config = dict(
    model='multi-label image tagger',
    dataset='Sentinel-2 satellite tiles (TerraMesh)',
    train_examples=36250,
    image_size=48,
    crop_scale_min=0.7,
    horizontal_flip=True,
    translate=0.12,
    color_jitter=0.1,
    arch='convformer',
    norm='rmsnorm',
    norm_position='pre',
    hidden_act='gelu_tanh',
    mlp_ratio=2,
    parallel_block=False,
    inner_norm=False,
    drop_path=0.05,
    patch_size=[2, 2],
    depths=[2, 2, 3, 2],
    widths=[48, 96, 192, 384],
    kernel_size=7,
    num_labels=9,
    init='trunc_normal_002',
    residual_init='none',
    optimizer='muon',
    muon_scale='original',
    learning_rate=0.023,
    momentum=0.95,
    nesterov=False,
    orthogonalizer='polar_express',
    adamw_lr_other_params=0.0014,
    max_grad_norm=1.0,
    max_steps=8400,
    batch_size=128,
    epochs=29.7,
    lr_schedule='cosine',
    final_lr_fraction=0.01,
    warmup_steps=1680,
    weight_decay=0.009,
    adamw_weight_decay_other_params=0.01,
)
Rows from block 4 of a small multi-label image tagger, named by matrix and row number. Rows with one number belong to one neuron. Each number is 128 + 32 x the weight over its row's rms, rounded and kept within 0 to 255. All counts start at 0. Numbers have three digits each. After the name is the row's rms in percent of the matrix's.
After each neuron's rows are labels from the 100 images, of 14976, where the neuron reaches its highest value: "lies over" is the class under the peak; "responds to" is what is common among them. Only what is clearly more common there than usual is listed. The data: Sentinel-2 satellite tiles (TerraMesh). In brackets: how many of the 100, against the usual share in percent.
# fc1: MLP up (model.blocks.4.mlp.fc1.weight, 384x192), inputs 64-127
# fc2: MLP down (model.blocks.4.mlp.fc2.weight, 192x384, transposed), outputs 64-127

fc1.366 081:171139167086147102131142076167087128153169100149142167154076128087142184191206131148120113073163158080119111150116147103120143165099150129145167181062169162106171144130120153133132129161071123
fc2.366 070:127155118040127136147101116090175149106164151142102161128164117115147147123188123132154146150095126113108113154116064175120139136132105139099151093153149124106109176086204095200103090092086076
lies over: water (66 vs 10.8)
responds to: water (81 vs 40.5); main land cover: water (56 vs 11.2)

fc1.95 117:130150122181048076134112169141106120102169124134140146078091081100075144163151098100119131138143074101160091187142131050108060109126044127158111135149154142144111121123150089116157108139063076
fc2.95 112:118148135148119200138089095107100146100152138107148154121116208144130189184190105135148105110093188116143125081138151094150117097090121138137121143097192099137176160142099112132062076086145114
lies over: crops (46 vs 17.8)
responds to: built area (86 vs 37.5); crops (79 vs 38.9); water (74 vs 40.5)

fc1.101 072:088061105085128123176135103072146035137151135195106136082088129205062123107072121181129087194158147091135132135111070113143189117155098167152114107152108144145182115144140161142048146075101181
fc2.101 078:203170154142115156177135120151170129165082131130181096144139150085161143182073187142166126092166138130099178135103152122135123142130168189152153141122102180184114129111130108186127124252134095
lies over: bare ground (47 vs 4.8)
responds to: bare ground (78 vs 24.3); main land cover: bare ground (43 vs 5.1)

fc1.144 101:152164162065140134116130131098092140092103186071175149150082097083099160193169069106130121112090153092121062132134152107156162121103075130131104140083167094205105103128144144188130114174131130
fc2.144 103:172120126148059134163159146110180106113191052122123173096136149113154127100163124162111145094107135193084171100114203155142210093113142103124136099196046158122184124137125144102085154152083123
lies over: built area (50 vs 5.1)
responds to: built area (78 vs 37.5); crops (69 vs 38.9); main land cover: built area (35 vs 4.6)

fc1.284 067:108129091165129092139057129125163103133167159090119165109152138130090116108171136124135057164108042127129144159131138162131123100118209162111081160160166170180190086090109122149147142128117111
fc2.284 065:098140127075180105140105137123127175101132102121148142101139163138102148106130135135112126133158106078157119210145198116121108067123099164151102106103171135127144100103158167137062148139148106
lies over: crops (43 vs 17.8)
responds to: water (71 vs 40.5); flooded vegetation (28 vs 10.2)

fc1.197 112:093109111070126177146143102122210111119156105100088143142139159128076099101080176183164109144138200107163153131100116137110119190106127129101059198126122078128139104164138166141137119149140151
fc2.197 099:122191067105109180145128149143101119146108145122094117128141147130145127108125133157122114127134103105140170132122079160126142173116136185108136155096099118115128118112142084079143162088153147
lies over: crops (44 vs 17.8)
responds to: main land cover: crops (41 vs 20.2)

fc1.120 105:087106111083164098109127170124149128156130137124111144126112097175130088104144115126135124128120109111201105129068074123116150125101136117123079128107177164096146099122176145083103093167080119
fc2.120 097:063038109168139137176160109111108110177134158169091157132067133132087100152128131123131142117080138100071084160151064167159109136115146158213152102173082167148133175135153094081177153155113084
lies over: snow or ice (43 vs 14)
responds to: snow or ice (48 vs 20.6); main land cover: snow or ice (39 vs 14.6)

fc1.143 106:122110153119195084131089135084122139141135126167070175139198194185118156120137075143171163139161079163143089132176116149146118046078123080093118105089088138113087133102169109153134155084165130
fc2.143 116:117131116061103118128158056132192139130101169116135186112136066133147172146130096132114128147110161123166062166152072174133171091123173118169069135096142142135078143072110160105148154146108125
lies over: trees (80 vs 20.1)
responds to: trees (96 vs 58.6); clouds (51 vs 15.5); main land cover: trees (44 vs 19.6); main land cover: water (36 vs 11.2)

fc1.263 091:114183082172174086152148101119120118110151134158167117091142079147170062164122098152144116130143146177168061140161124121100124055119142126119160166142145079104155149162121100184147141182118165
fc2.263 101:143184103073151160070165154090150101053117105151122137161132107125173132127118165164144096181156170125170129070141088122164154171124149132129118144108082114121105130111133119129116131104127155
lies over: snow or ice (76 vs 14)
responds to: snow or ice (94 vs 20.6); main land cover: snow or ice (71 vs 14.6)

fc1.289 105:133087143156063111143134070019080135088139148108090137102096132097115137154114129115132117146111114094171151103158092125162130147163133144059134168158118114190181139087108107073127100099122200
fc2.289 087:094145159122149118110116153101095139139178118063083135139127111113158138122150108111108142152133158187143142088165080169123186119076108178145115146148143173107138082180175063125157124105061104
lies over: snow or ice (33 vs 14)
responds to: snow or ice (53 vs 20.6); main land cover: snow or ice (36 vs 14.6)

fc1.57 118:121141139073143144184130168150102098164110127103130103123097162061129145121119143157215092167076092160138086151135172160142130128124157066075128139075145107164164132082096141101129105115162068
fc2.57 126:134106087120109173149131129118122111169113095108125111140123101090130111148069129125117105145111159164090132131200144043204125169128118090117140144149165124148108132069143120107137139155192178
lies over: built area (35 vs 5.1)
responds to: trees (93 vs 58.6); water (75 vs 40.5); main land cover: built area (27 vs 4.6)

fc1.372 106:144164105129095102136090091091115139102083195110136162141100116083075128106123109089130152099114100099128164156126208134146136185122101120157135163107131126110072078146173146063101107103118137
fc2.372 105:066105209150096124169090111114104087030125131158167090155112141167133122139124119151156193129133123105140137140104114137085112148182115119129068060093120144104151057077134148101066145087146173
lies over: snow or ice (55 vs 14)
responds to: snow or ice (60 vs 20.6); main land cover: snow or ice (57 vs 14.6)

fc1.82 098:085188105125080114167141124136127170097055098155166065109170121128150124083193137095149115167172094077137152089119100123151130128069093153111108132112074096103145126096122059101140107132145088
fc2.82 114:168125116141128090112122225111125149142195135060132150076127138126096177151087093114088161081112116094121130141117114111128117152149110140101124101123144125116102103141150136133109122129139166
lies over: crops (76 vs 17.8)
responds to: crops (87 vs 38.9); main land cover: crops (75 vs 20.2); built area (71 vs 37.5)

fc1.147 107:106111128132128118093146109109068113146138127132097184126101088085116133088218167137138151142102120113132072096143141112130169116171152127129084145164090103123180145090132154144111138170087153
fc2.147 101:136132161082188131117127169169191106184086149091126157082154108121075091120154112122124148188094148108121132155157090129149104122114090127151122135139080103161091137139079075101149135118130140
lies over: water (28 vs 10.8)
responds to: water (82 vs 40.5); flooded vegetation (42 vs 10.2); main land cover: water (31 vs 11.2)

fc1.337 113:124118096161167104096112099121144129139168119124082162098127136168199175103072094095083127121181112133163139135140084126157131143111151139127121101104177157109119081107140099125122147121086110
fc2.337 126:162164076154164122105172121112179162159125108093125164160142127139059178129110136165147130149091127188094114089135111088180078106164157156118138127164139137107144155144088117152155116132140165
lies over: trees (47 vs 20.1)
responds to: clouds (77 vs 15.5); main land cover: trees (44 vs 19.6); main land cover: water (37 vs 11.2)

fc1.88 113:154135153081105110118094149157061115143123093156142167136161085078154107106119162152108149101128117092106110135175153139191133113057159145149103142112128117120145169189171044142148136155132155
fc2.88 097:084100110158083110152156134120120136145183157093148063109148164123162176151147106158119101131105140134098095127085060190118146173124174140135121124202083128148116114104094139147123116112179123
lies over: built area (47 vs 5.1)
responds to: built area (93 vs 37.5); crops (85 vs 38.9); main land cover: crops (51 vs 20.2)

fc1.352 093:128080104160089167169103123136103150070112096106166070127111137134156160080141097145163126166117111150080138119223128084146065154115079133132067141108113112198113079079111154143124117112115115
fc2.352 108:175147070123122126138114170145099051141059086109135124102122125135103096062173117125132120104121147108173175152080115119113137140083087118098143133063074150093173158123182095082154134091125175
lies over: built area (32 vs 5.1)
responds to: water (72 vs 40.5)

fc1.355 138:068152105122129146158114113128110154127085110099075127183201103135100144154118139175166154131097066120086177142154085101181066094148109121098139137132119149166122115129095172183187106189147058
fc2.355 104:170144142105120149129133165151116086070122066115110172145152140103120198158129135131098095138126200123147112066070132132180242180131136072138147150116097117129146144157147167144099079097161168
lies over: trees (62 vs 20.1)
responds to: main land cover: trees (60 vs 19.6)

fc1.353 112:130097131089116121131172141142145122148128153141136126191114104149127118097119139138124154062219089140123157198141153122093090122045212154103096183072153163100164117135086123132138128086145133
fc2.353 103:080166123091131140198179141119168169123124162141085143119084122134129160104147130080118077120131109110125157083105113168106126124123132077195117047116115121137092161125151102110103165106091092
lies over: crops (52 vs 17.8)
responds to: crops (68 vs 38.9); main land cover: crops (51 vs 20.2)

fc1.145 119:054118153100143123178178141154160085083133159160143183133128128124141150129122175168100166106126105126134083173094052160148147110108152184086104112105085160125094151177159138169137117151114160
fc2.145 102:140069169055099117161124159134057206111171145159109106117146086164167153053134087120146141155079180126096145143157150125099120159081123169139143084158099071148122095123105150080113117145051154
lies over: built area (34 vs 5.1)
responds to: built area (79 vs 37.5); crops (74 vs 38.9)

fc1.242 099:141157119093140162114153138122130146160084139094141154084146181115095135146115119131176133192096126125119081097184136131176089154137126119114101136106164097127151090134125128104178129136067137
fc2.242 110:128147099153137158191111142154105134061184145132192118158156115160141113107133129108152138169124141125174143099084066151147092132166124094112128084195160119085201123063102124069150037153097146
lies over: built area (41 vs 5.1)
responds to: snow or ice (47 vs 20.6); main land cover: built area (27 vs 4.6)

fc1.93 102:155102125115138106148169112129080186136091132165096120196097085197132142161091175111145141132102125118172136163111101141123088126226124105063187135173125119170107100165119123133126162122107123
fc2.93 119:111096120141114083084124093134173104131111132201167124154158114149117143152127165134117119072159078085129161109123125151144122085123156081094133172165144071137127099168115105176156128132064096
lies over: snow or ice (92 vs 14)
responds to: snow or ice (98 vs 20.6); main land cover: snow or ice (88 vs 14.6)

fc1.36 080:148118111145104173090075177126103123166082116153152146170100102129109152094184165183150111132138152100104087116130096089123129089161104101174149171145158150137129153132120129064085185076097136
fc2.36 072:157128087135130097157106129055140100128110091136160140070174174101073141137160132158148139167120161153144156152163140155111074127078120151125141114133180132127085165159179098146048147102104105
lies over: crops (76 vs 17.8)
responds to: crops (90 vs 38.9); built area (78 vs 37.5); main land cover: crops (74 vs 20.2)

fc1.190 065:069137109149141123137063148157152123153108127096134109117171091156123094081144157104105060052150157125156100140119101121168114054105161113099082161188147123106074162101111125172143103098122129
fc2.190 054:149092176101139127156102129066114108130117150095110088168122112127148150144124075157129110152193124099110145122177195103103135148111102159168164074127172102212160107187118202131146115140089128
lies over: crops (44 vs 17.8)
responds to: crops (69 vs 38.9); built area (65 vs 37.5); main land cover: crops (50 vs 20.2); clouds (43 vs 15.5)

fc1.111 084:107153105088159160128139117094072145171187157100131139090120125176123173166120116120138101094162163132152157137146145097067123093132146094091073177112055117159114108076171105171096126138104105
fc2.111 084:124081164188149119152168113114145148154093129117133135175065122106142159122122151122183159128125122105117174178151098178152076082137048138171102145117087115100123166096100114144103155140140133
lies over: snow or ice (73 vs 14)
responds to: snow or ice (84 vs 20.6); main land cover: snow or ice (66 vs 14.6); bare ground (64 vs 24.3)

fc1.381 059:145152149085169115172065089114128114115137141213094064129131102101078147068071151130135130162100119084105099093149137114148106158137120074169142117105162166087102115135111130050185171118142160
fc2.381 059:120132106121085131099141105163131144098165211047101095086118176100146183157135184144130133092088158114099095080170141108128133091078071131164138114148090137138123126097118089106128090120097131
lies over: water (52 vs 10.8); snow or ice (36 vs 14)
responds to: bare ground (51 vs 24.3); snow or ice (47 vs 20.6); main land cover: water (43 vs 11.2); main land cover: snow or ice (40 vs 14.6)

fc1.150 112:110028068119166113126157190109125105121154057116088093097118131114140072143107125133202129136127118100119113136150131182135123154098134162155096118139106148214129146102144148159140159154115168
fc2.150 128:148114135108127152138105126089130157145060095138158114170168096138144158070115115120100157062102092082124163137108141151211125114117199124177104153126134120118161138117088123127155109195149120
lies over: rangeland (45 vs 22.5); bare ground (41 vs 4.8)
responds to: bare ground (85 vs 24.3); main land cover: rangeland (45 vs 20.4); main land cover: bare ground (30 vs 5.1)

fc1.68 112:144126135123190129157092122085086131075093157109138169122125107121110126111126075144167162151110105115150083153106163106160170131063131133081158194189149099144157074043164131144164132124125080
fc2.68 128:094123103084106123062136153165056116154160117112069135144142068139081147124112157140088136117122182148118153078100116137132094128163116136120126100056161127119113163160158158126083134095118118
lies over: trees (63 vs 20.1)
responds to: snow or ice (48 vs 20.6); main land cover: trees (46 vs 19.6)

fc1.122 086:155125164114105139126118118128122097149073111132156105120149154113091181129099158098087113173151145059137182096164171191142104184094139059129147148140121136122157080117113134090132168110103175
fc2.122 080:095079133167081151125079107165147132109094154108109083139093151106130102155094144112138194147135156150158181109204049117107147148131114143165098077129092140135111143099143150123166141077118147
lies over: snow or ice (42 vs 14); water (32 vs 10.8)
responds to: snow or ice (60 vs 20.6); bare ground (58 vs 24.3); main land cover: snow or ice (42 vs 14.6)

fc1.202 102:148077166093154099098117048143123146171124077105119121122076156175090180140133131093109117154149155129162146135073093125084142090105159142093160170156175098153126129157129089113119156116085122
fc2.202 113:107123110167172163099103071114095121124119130134155114124101113118054208093102063167116142119117122195152115144170135227175110165135130133170168124117123116183178123078111176128110167084086161
lies over: bare ground (56 vs 4.8); water (32 vs 10.8)
responds to: bare ground (70 vs 24.3); main land cover: bare ground (55 vs 5.1); main land cover: water (30 vs 11.2)

fc1.136 087:147116175116178127087107158099146149151120102140139122127078217173119140146123102147117168059158144119172087151122165129153143087066075104111086146110153140123069137146161136114180127125185102
fc2.136 109:125094155140140158144102120073132210129104104108158071126141087134088121151107125181105200202154141141101144098086129099128171148147114081121119127145114096067088165092114142116122103127166115
lies over: trees (85 vs 20.1)
responds to: trees (95 vs 58.6); main land cover: trees (85 vs 19.6)

fc1.91 060:055151043101190126137092125155128151150121083142152094118131169141055137142143125139133086082126078116127096175164131078185068116107144143079133085117105113091132159111151163108106156143158131
fc2.91 072:122194063132114086106070172105115109099157212114154136142144161209167146188114102117117155102150112123165083134067147107077098154135121085177070148130152098090113167173103157108094149138122160
lies over: water (31 vs 10.8)
responds to: water (72 vs 40.5); main land cover: water (38 vs 11.2); flooded vegetation (34 vs 10.2)

fc1.168 117:120106106100108133132116148114111085136182131161163142112112183155137145109061061100145107166145154131155123182123110153109132179055128145068060083135132152170126178138094194170154115168135126
fc2.168 119:121094125127095099086089155134104133177154155126137082124143071127111110153152113145145138121143124116098172124153137141128117084176165085056117132112099118126117130105106155100110115135141163
lies over: water (50 vs 10.8)
responds to: water (76 vs 40.5); main land cover: water (50 vs 11.2)

fc1.230 086:083107128118150107126145080094151076126123168128084149153115125037177023128119131153184164129071132062159138098134133134126111129186177165114139140127083138188121115147134124157096118122072111
fc2.230 088:191080147136119126168085068181135135156098117076169126114137148121137164127112181080172185078121080129093072141130153063182135134123098124115164160120099177061164114136072147091134127149153175
lies over: snow or ice (93 vs 14)
responds to: snow or ice (98 vs 20.6); main land cover: snow or ice (85 vs 14.6)

fc1.159 106:128116076123119123125111122136107193142119115152112107167158165144148116160148090116137109064160072176151132117182117102135090183137176214069155147121086100148166151178117130149154188139074147
fc2.159 104:160149146142161152134114093106132140101133107179074088147082157111127111112133108107121100104132135132131110098184204159114049148140132182118204130161127163108103115104119104136114128126173132
lies over: snow or ice (39 vs 14)
responds to: snow or ice (60 vs 20.6); bare ground (57 vs 24.3); main land cover: snow or ice (40 vs 14.6)

fc1.152 109:100118112091113149142107158160139102097112115159135163075170138129093148194046157195109097109138111087095123178132083153073122105144116134134079102095136154096133182094144076120156078133086137
fc2.152 112:094073160164100083115139064101141166141167120055189129162181146035142106156174142043173140114140113209133087141105117097088135107159108191125106110180130120108131104136093135082123114096061132
lies over: built area (42 vs 5.1)
responds to: built area (83 vs 37.5); crops (79 vs 38.9); main land cover: crops (44 vs 20.2); main land cover: built area (28 vs 4.6)

fc1.333 091:141120167181109180125153115137096154104092106188119175129148141190046096101099133114148099149145166155166094186134108145102109112101120214233175055131105177125138167137114139134148194176112086
fc2.333 086:091106183188166110128105173149140111118150075150088080112167151148142177099156143131128104055136148152135139064087131142150052137171139106102096155100123113117143060078162097126138174091137110
lies over: crops (55 vs 17.8)
responds to: crops (82 vs 38.9); built area (69 vs 37.5); main land cover: crops (59 vs 20.2)

fc1.162 104:138132125097125096111111140093052086094145168105118110052101132148069115143114162110101172129100143129093135155105144119139142106161105161118139094109149102185100143105176155117194116110133139
fc2.162 098:121104140116130144111155120168115123091150094155080102148126122146071052120204108102103079074127130137102128118132159186137144108185110118134135139155123153122152080124093124175138171146109158
lies over: water (31 vs 10.8)
responds to: water (69 vs 40.5); main land cover: water (30 vs 11.2)

fc1.11 092:103094110162138135153126045120084145125144179160163128137120145164049090091174125183126169138160077060126172115098124143134098151124111118103097187129051108161157125105081152108081074144099112
fc2.11 112:123135095125106079113138145095149154141100104035137131122115153095136199161092110188168134146138199133102156167094160113193146071109094093161081116195151148128128104110102110148139089103144157
lies over: bare ground (34 vs 4.8)
responds to: bare ground (78 vs 24.3); main land cover: bare ground (31 vs 5.1)

fc1.99 114:082132101111122108102151154153113139089130184153092066141094108112152131120139128145134139115178158173085154074194109121156122156153139066147071162149154172104114115143052116132135144100157098
fc2.99 109:109109049143118092165114151111099183158117122143115117192108119105131161120118146145181107095093100144103148130153158181099130112153149085108121090159117179096103113182072142159093136207173131
lies over: clouds (39 vs 2.6)
responds to: clouds (68 vs 15.5)

fc1.253 122:068163122121123130163114102056142133166133150104128094112058184090084173148163173096216109121133218192120152092053138129136146194092070126079087108132084117157125072149131121137068155160178095
fc2.253 119:140187147096127092148157171233105134048127155106075090117198123090116144132182147130115161197142110173162117171155148169097132154120151122121200129164122102127178126128120171152106113132113118
lies over: crops (52 vs 17.8)
responds to: main land cover: crops (50 vs 20.2)

fc1.170 085:137051139092128151145182105155086059151142116133133129098147182083067160193117095139161149126114061093168093107177104120151121067110162090144130125195126156162127090123147168159129131096087097
fc2.170 077:124145116109116120122051135098187183119137135128094158169136165084148177129111139145159103121149109104128070118091133116079163129122136133124139145144128165119179116169107154122110111162096187
lies over: trees (48 vs 20.1)
responds to: water (71 vs 40.5)

fc1.354 108:117128158100103129131152122115138141125126068110154142141137129151187145179110116182138101140134182056175094086146097137144126159141146127131137138080154108216128153106146083104135141098062103
fc2.354 117:124134148129121138097164120112138048102120118138088134092100132074163193204222094103149078143167124115109153141044129170080145151123203167079150122124081179092100189162138121135097109135132183
lies over: crops (62 vs 17.8)
responds to: built area (82 vs 37.5); crops (82 vs 38.9); main land cover: crops (60 vs 20.2)

fc1.320 105:114143138143117075093138187159093147138107107143148134142110125152122156114201084100133078140139151119137167137213131129094184140113089176136081077143172182092155149143115187159134106157135117
fc2.320 091:168120130125219129095102144167102121182129091118078131169102088129099155144081133124160156137194162108106091095127097104138052148179096155152109115162104080177096141116109100086106154177125132
lies over: clouds (64 vs 2.6)
responds to: clouds (84 vs 15.5); main land cover: clouds (37 vs 2.5)

fc1.115 097:161189071135199083140156187133155156149148128111132119084109182123155134121135108144126107128158184106081087110133154143115187144147243116162148131134171182117084086088119160133158161154129102
fc2.115 088:134187155070106154151137093106145050102165090140124120155134098042141166146108099138109123109124073120104116178131105134097140188100160079157117158119134142109093151122177224089107100201091187
lies over: built area (52 vs 5.1)
responds to: built area (85 vs 37.5); crops (80 vs 38.9); water (73 vs 40.5); main land cover: crops (41 vs 20.2)

fc1.23 097:141084149087139131161077162149137172118114197101171069120085091090069127125107115114100142122092099102184140068090149117097123111088099141184135118148166158115188162119122176162127150143089135
fc2.23 113:085108125156069120137183089147077078152135117144091132098166131184123168061112127162106141172124110096088160141105092112094166131102110187137167169143081062080155095154118154119150076111191102
lies over: built area (45 vs 5.1)
responds to: snow or ice (45 vs 20.6); main land cover: built area (25 vs 4.6)

fc1.180 109:136179132174143115104082141161134128136107160095098031108136134136060098137166107139148088177112077177081114204168153108130110124121128142136098086131112159192130098069103173119129124088126102
fc2.180 102:122158119085066076078133088113104112109134172169170156153165118115146154075107090149128120244123125096108127156121075100129131057114090157090175153123128129161150170056150159081136172172154115
lies over: crops (47 vs 17.8)
responds to: main land cover: crops (43 vs 20.2)

fc1.379 093:103046193156161138149138096147138175067154150133099143145179151059145114136141058110145139141055099129163072169148105074133158110147164064094113172092048122125080135118114160177144136164099169
fc2.379 091:119150108121131115125107136161155143141166158141156163133160107124094137190134098106152141119108102173139101131155114224133097155120137112084103127123127067138092089137225077120169112163130083
lies over: trees (48 vs 20.1)
responds to: trees (89 vs 58.6); water (82 vs 40.5); flooded vegetation (43 vs 10.2); main land cover: water (34 vs 11.2)

fc1.179 084:145086163166089131110091134136149170182127103195089105142064182156154086095155128124158099199113133113104068122120141131072147158117137117098075131103096120149109156139169059129172124134162059
fc2.179 093:108080123056095132106068128064160124085148106161083138116199098135183061143074132126147143133176129144143142115136126069173130118148128133123100128209163111086142141169090077131171182119148148
lies over: trees (47 vs 20.1)
responds to: clouds (36 vs 15.5)

fc1.77 074:155100163176093135124124137177069104102158112128132080080144105099108144064147134143095185107164131151132116174129157132077079059118144141104115137106093137099123134116124065117167234107124136
fc2.77 075:077172148093079149127136088160153150162147134169117143132134064148188115103140157109099123152086129131106078051153120110187111185098145154139081098101163152170126059118139081129094124130059135
lies over: crops (46 vs 17.8)
responds to: crops (72 vs 38.9); main land cover: crops (47 vs 20.2)

fc1.2 117:073124121176097100160102147110198125125108100131149157113114226148062098109132144189146129176134156139097107141138124193126198183087167106150060078167102077084177173140151131070144071171129152
fc2.2 107:144150091101129121096105157111145193165175152114142157075114181134097129192072107102138144153173138084102105121131154091138140121102165156110175161132072131158103108158092103084141070135170071
lies over: snow or ice (45 vs 14)
responds to: snow or ice (59 vs 20.6); main land cover: snow or ice (39 vs 14.6)

fc1.45 108:162065141065111174151119131058069134141189188150122177101146106141117147133145074157189092142106166151150122194116104141076154102124154114107133152131094145121121199129130139128117183126137183
fc2.45 110:115111108135113129086076194161116145137058183145114083137126166167133097130116149112167105178167092192160177171183157115168188169096166112119195130150082079137162097140127196122078113133132127
lies over: water (30 vs 10.8)
responds to: main land cover: water (31 vs 11.2)

fc1.295 069:091147079114100094133130161113077109125053147131091090096123168145115123115097199129090148102069165109120084134166130070108124145132143150171123121141141143165132114132168160104130147113171176
fc2.295 069:099087141065166077118130117073097088188121077123079132171131109084127108120136138176151130078125092131119071103103096153108160128161149095146157153120147169099122099159103071176105173132110137
lies over: water (30 vs 10.8)
responds to: water (66 vs 40.5); flooded vegetation (27 vs 10.2)

fc1.97 048:224102100154116170172121133094091142112103108147080112128083080119048075173094128125101102103137131138108100161072062168133107135083144115150107080099168185116107128180094139100121163117133085
fc2.97 044:141201099193161113137089173155120158140124189119105103138112198142108145165136124117145061184179058090114091158123115132143077154167102127074118152097142184177075227174141090160113102113153152
lies over: water (29 vs 10.8)
responds to: clouds (51 vs 15.5)

fc1.83 120:124078093158123160107126107105125128114130091187126148132083145127099141119121119183045111127115129155115193163100099168096118165136098084157091191128045117138166097113102151184150195105189142
fc2.83 146:164110111150086154117165092111109138147104087090192146136169140141141082115118099118106133160090104087139183094135135140084164105068088146141123110143127106098128075100100162164107139138117123
lies over: bare ground (49 vs 4.8); rangeland (45 vs 22.5)
responds to: bare ground (86 vs 24.3); main land cover: bare ground (54 vs 5.1); main land cover: rangeland (42 vs 20.4)

fc1.312 123:116145051130141126114159114151123135143127095106138122083094113138101107070105155093110150129121118172162165162196149143169131106131127124095087117108148189176163097128146101131119166161058112
fc2.312 140:123151144114145139083160141104151170121136120125123157118103087105138123117119174119177070113082126145161100122076129093098144118169080159096048177089083105104100124052167140102121107158189181
lies over: snow or ice (38 vs 14)
responds to: snow or ice (78 vs 20.6); main land cover: snow or ice (41 vs 14.6)

fc1.383 109:097126110111110136162130126132125139151143148044131168097102162174179170167124190127164103191087118096087160143126064197100064132077149179113132120125179095119124126152123155140142059159104112
fc2.383 113:121054141122119125119136125098088153090131129081131063130176087152148074121145120095132165117123140092055098120109112079090076120110045147158077111127127093121134133137074088163096101135097111
lies over: built area (50 vs 5.1); crops (40 vs 17.8)
responds to: built area (96 vs 37.5); crops (94 vs 38.9); water (72 vs 40.5); main land cover: crops (54 vs 20.2)

fc1.3 104:087136143100099115153153167100136154137160119119131102134141144144125130149134130094146151122155146082146150072134121153086142145143163165062142116101135109131070182145209148147146165135141135
fc2.3 107:173108105131145062154095123207120154139117109213090101062102149151185133143130122175111094201133139130090081118095116083104112126124132097148156100181114114150184075122082134123158117112100093
lies over: crops (41 vs 17.8)
responds to: built area (64 vs 37.5); clouds (48 vs 15.5); main land cover: crops (42 vs 20.2)

fc1.205 096:092135131145141119152088106196166151142185102120133115156131102160058145103100128061125163159107116106113198156138096123109131105144170105161125143097084117172158109164074118135119117137145130
fc2.205 098:095125089131186122026147102105115099080138127131103086131139136110137154167154140092123134101156140122097171170141111118101114185141083134111108061079123138067122080102161144191174099121089129
lies over: clouds (54 vs 2.6)
responds to: clouds (92 vs 15.5)

fc1.153 119:110173101175107156103149106173133111105135078189133104104108164183129119076093074090146124096164144113115094240140100156140146108104099100111091130097175136197114136107133103164095171137183133
fc2.153 116:080083112114121148152140096139142114191192084119118139115103114141148133159169103178106169138128170143111147115129125154108118161184187125133127130096091096124137129097168117133115113154130148
lies over: bare ground (38 vs 4.8)
responds to: bare ground (74 vs 24.3); main land cover: bare ground (46 vs 5.1)

fc1.28 151:139098157127093097093160171167164158146137118118131176096108137129163100088166077143130049074149173112095099098157168126155104185112171196133097058151168061142152131078173102139158192074110154
fc2.28 113:127119177159109137134122124091156163122149076138086136156121122067151138173111147123096159084105153131119126131075131120123126061092132125135153155144139134150126054176108143086052086113173101
lies over: trees (51 vs 20.1)
responds to: main land cover: trees (42 vs 19.6)

fc1.0 086:098170151123137133140144097082125123128119137110087151089065115190154119166065095057113104130141166082150131108143143143133147156072167133110149092128141123149144166178163085197195139169100105
fc2.0 077:097134076122130124140133091145167146167189135090155117121150031139185112107110154115145150116153102067166129168101168125099130131110084119153091085098137141114121133168143147086102081147140149
lies over: clouds (39 vs 2.6)
responds to: clouds (88 vs 15.5); main land cover: trees (45 vs 19.6)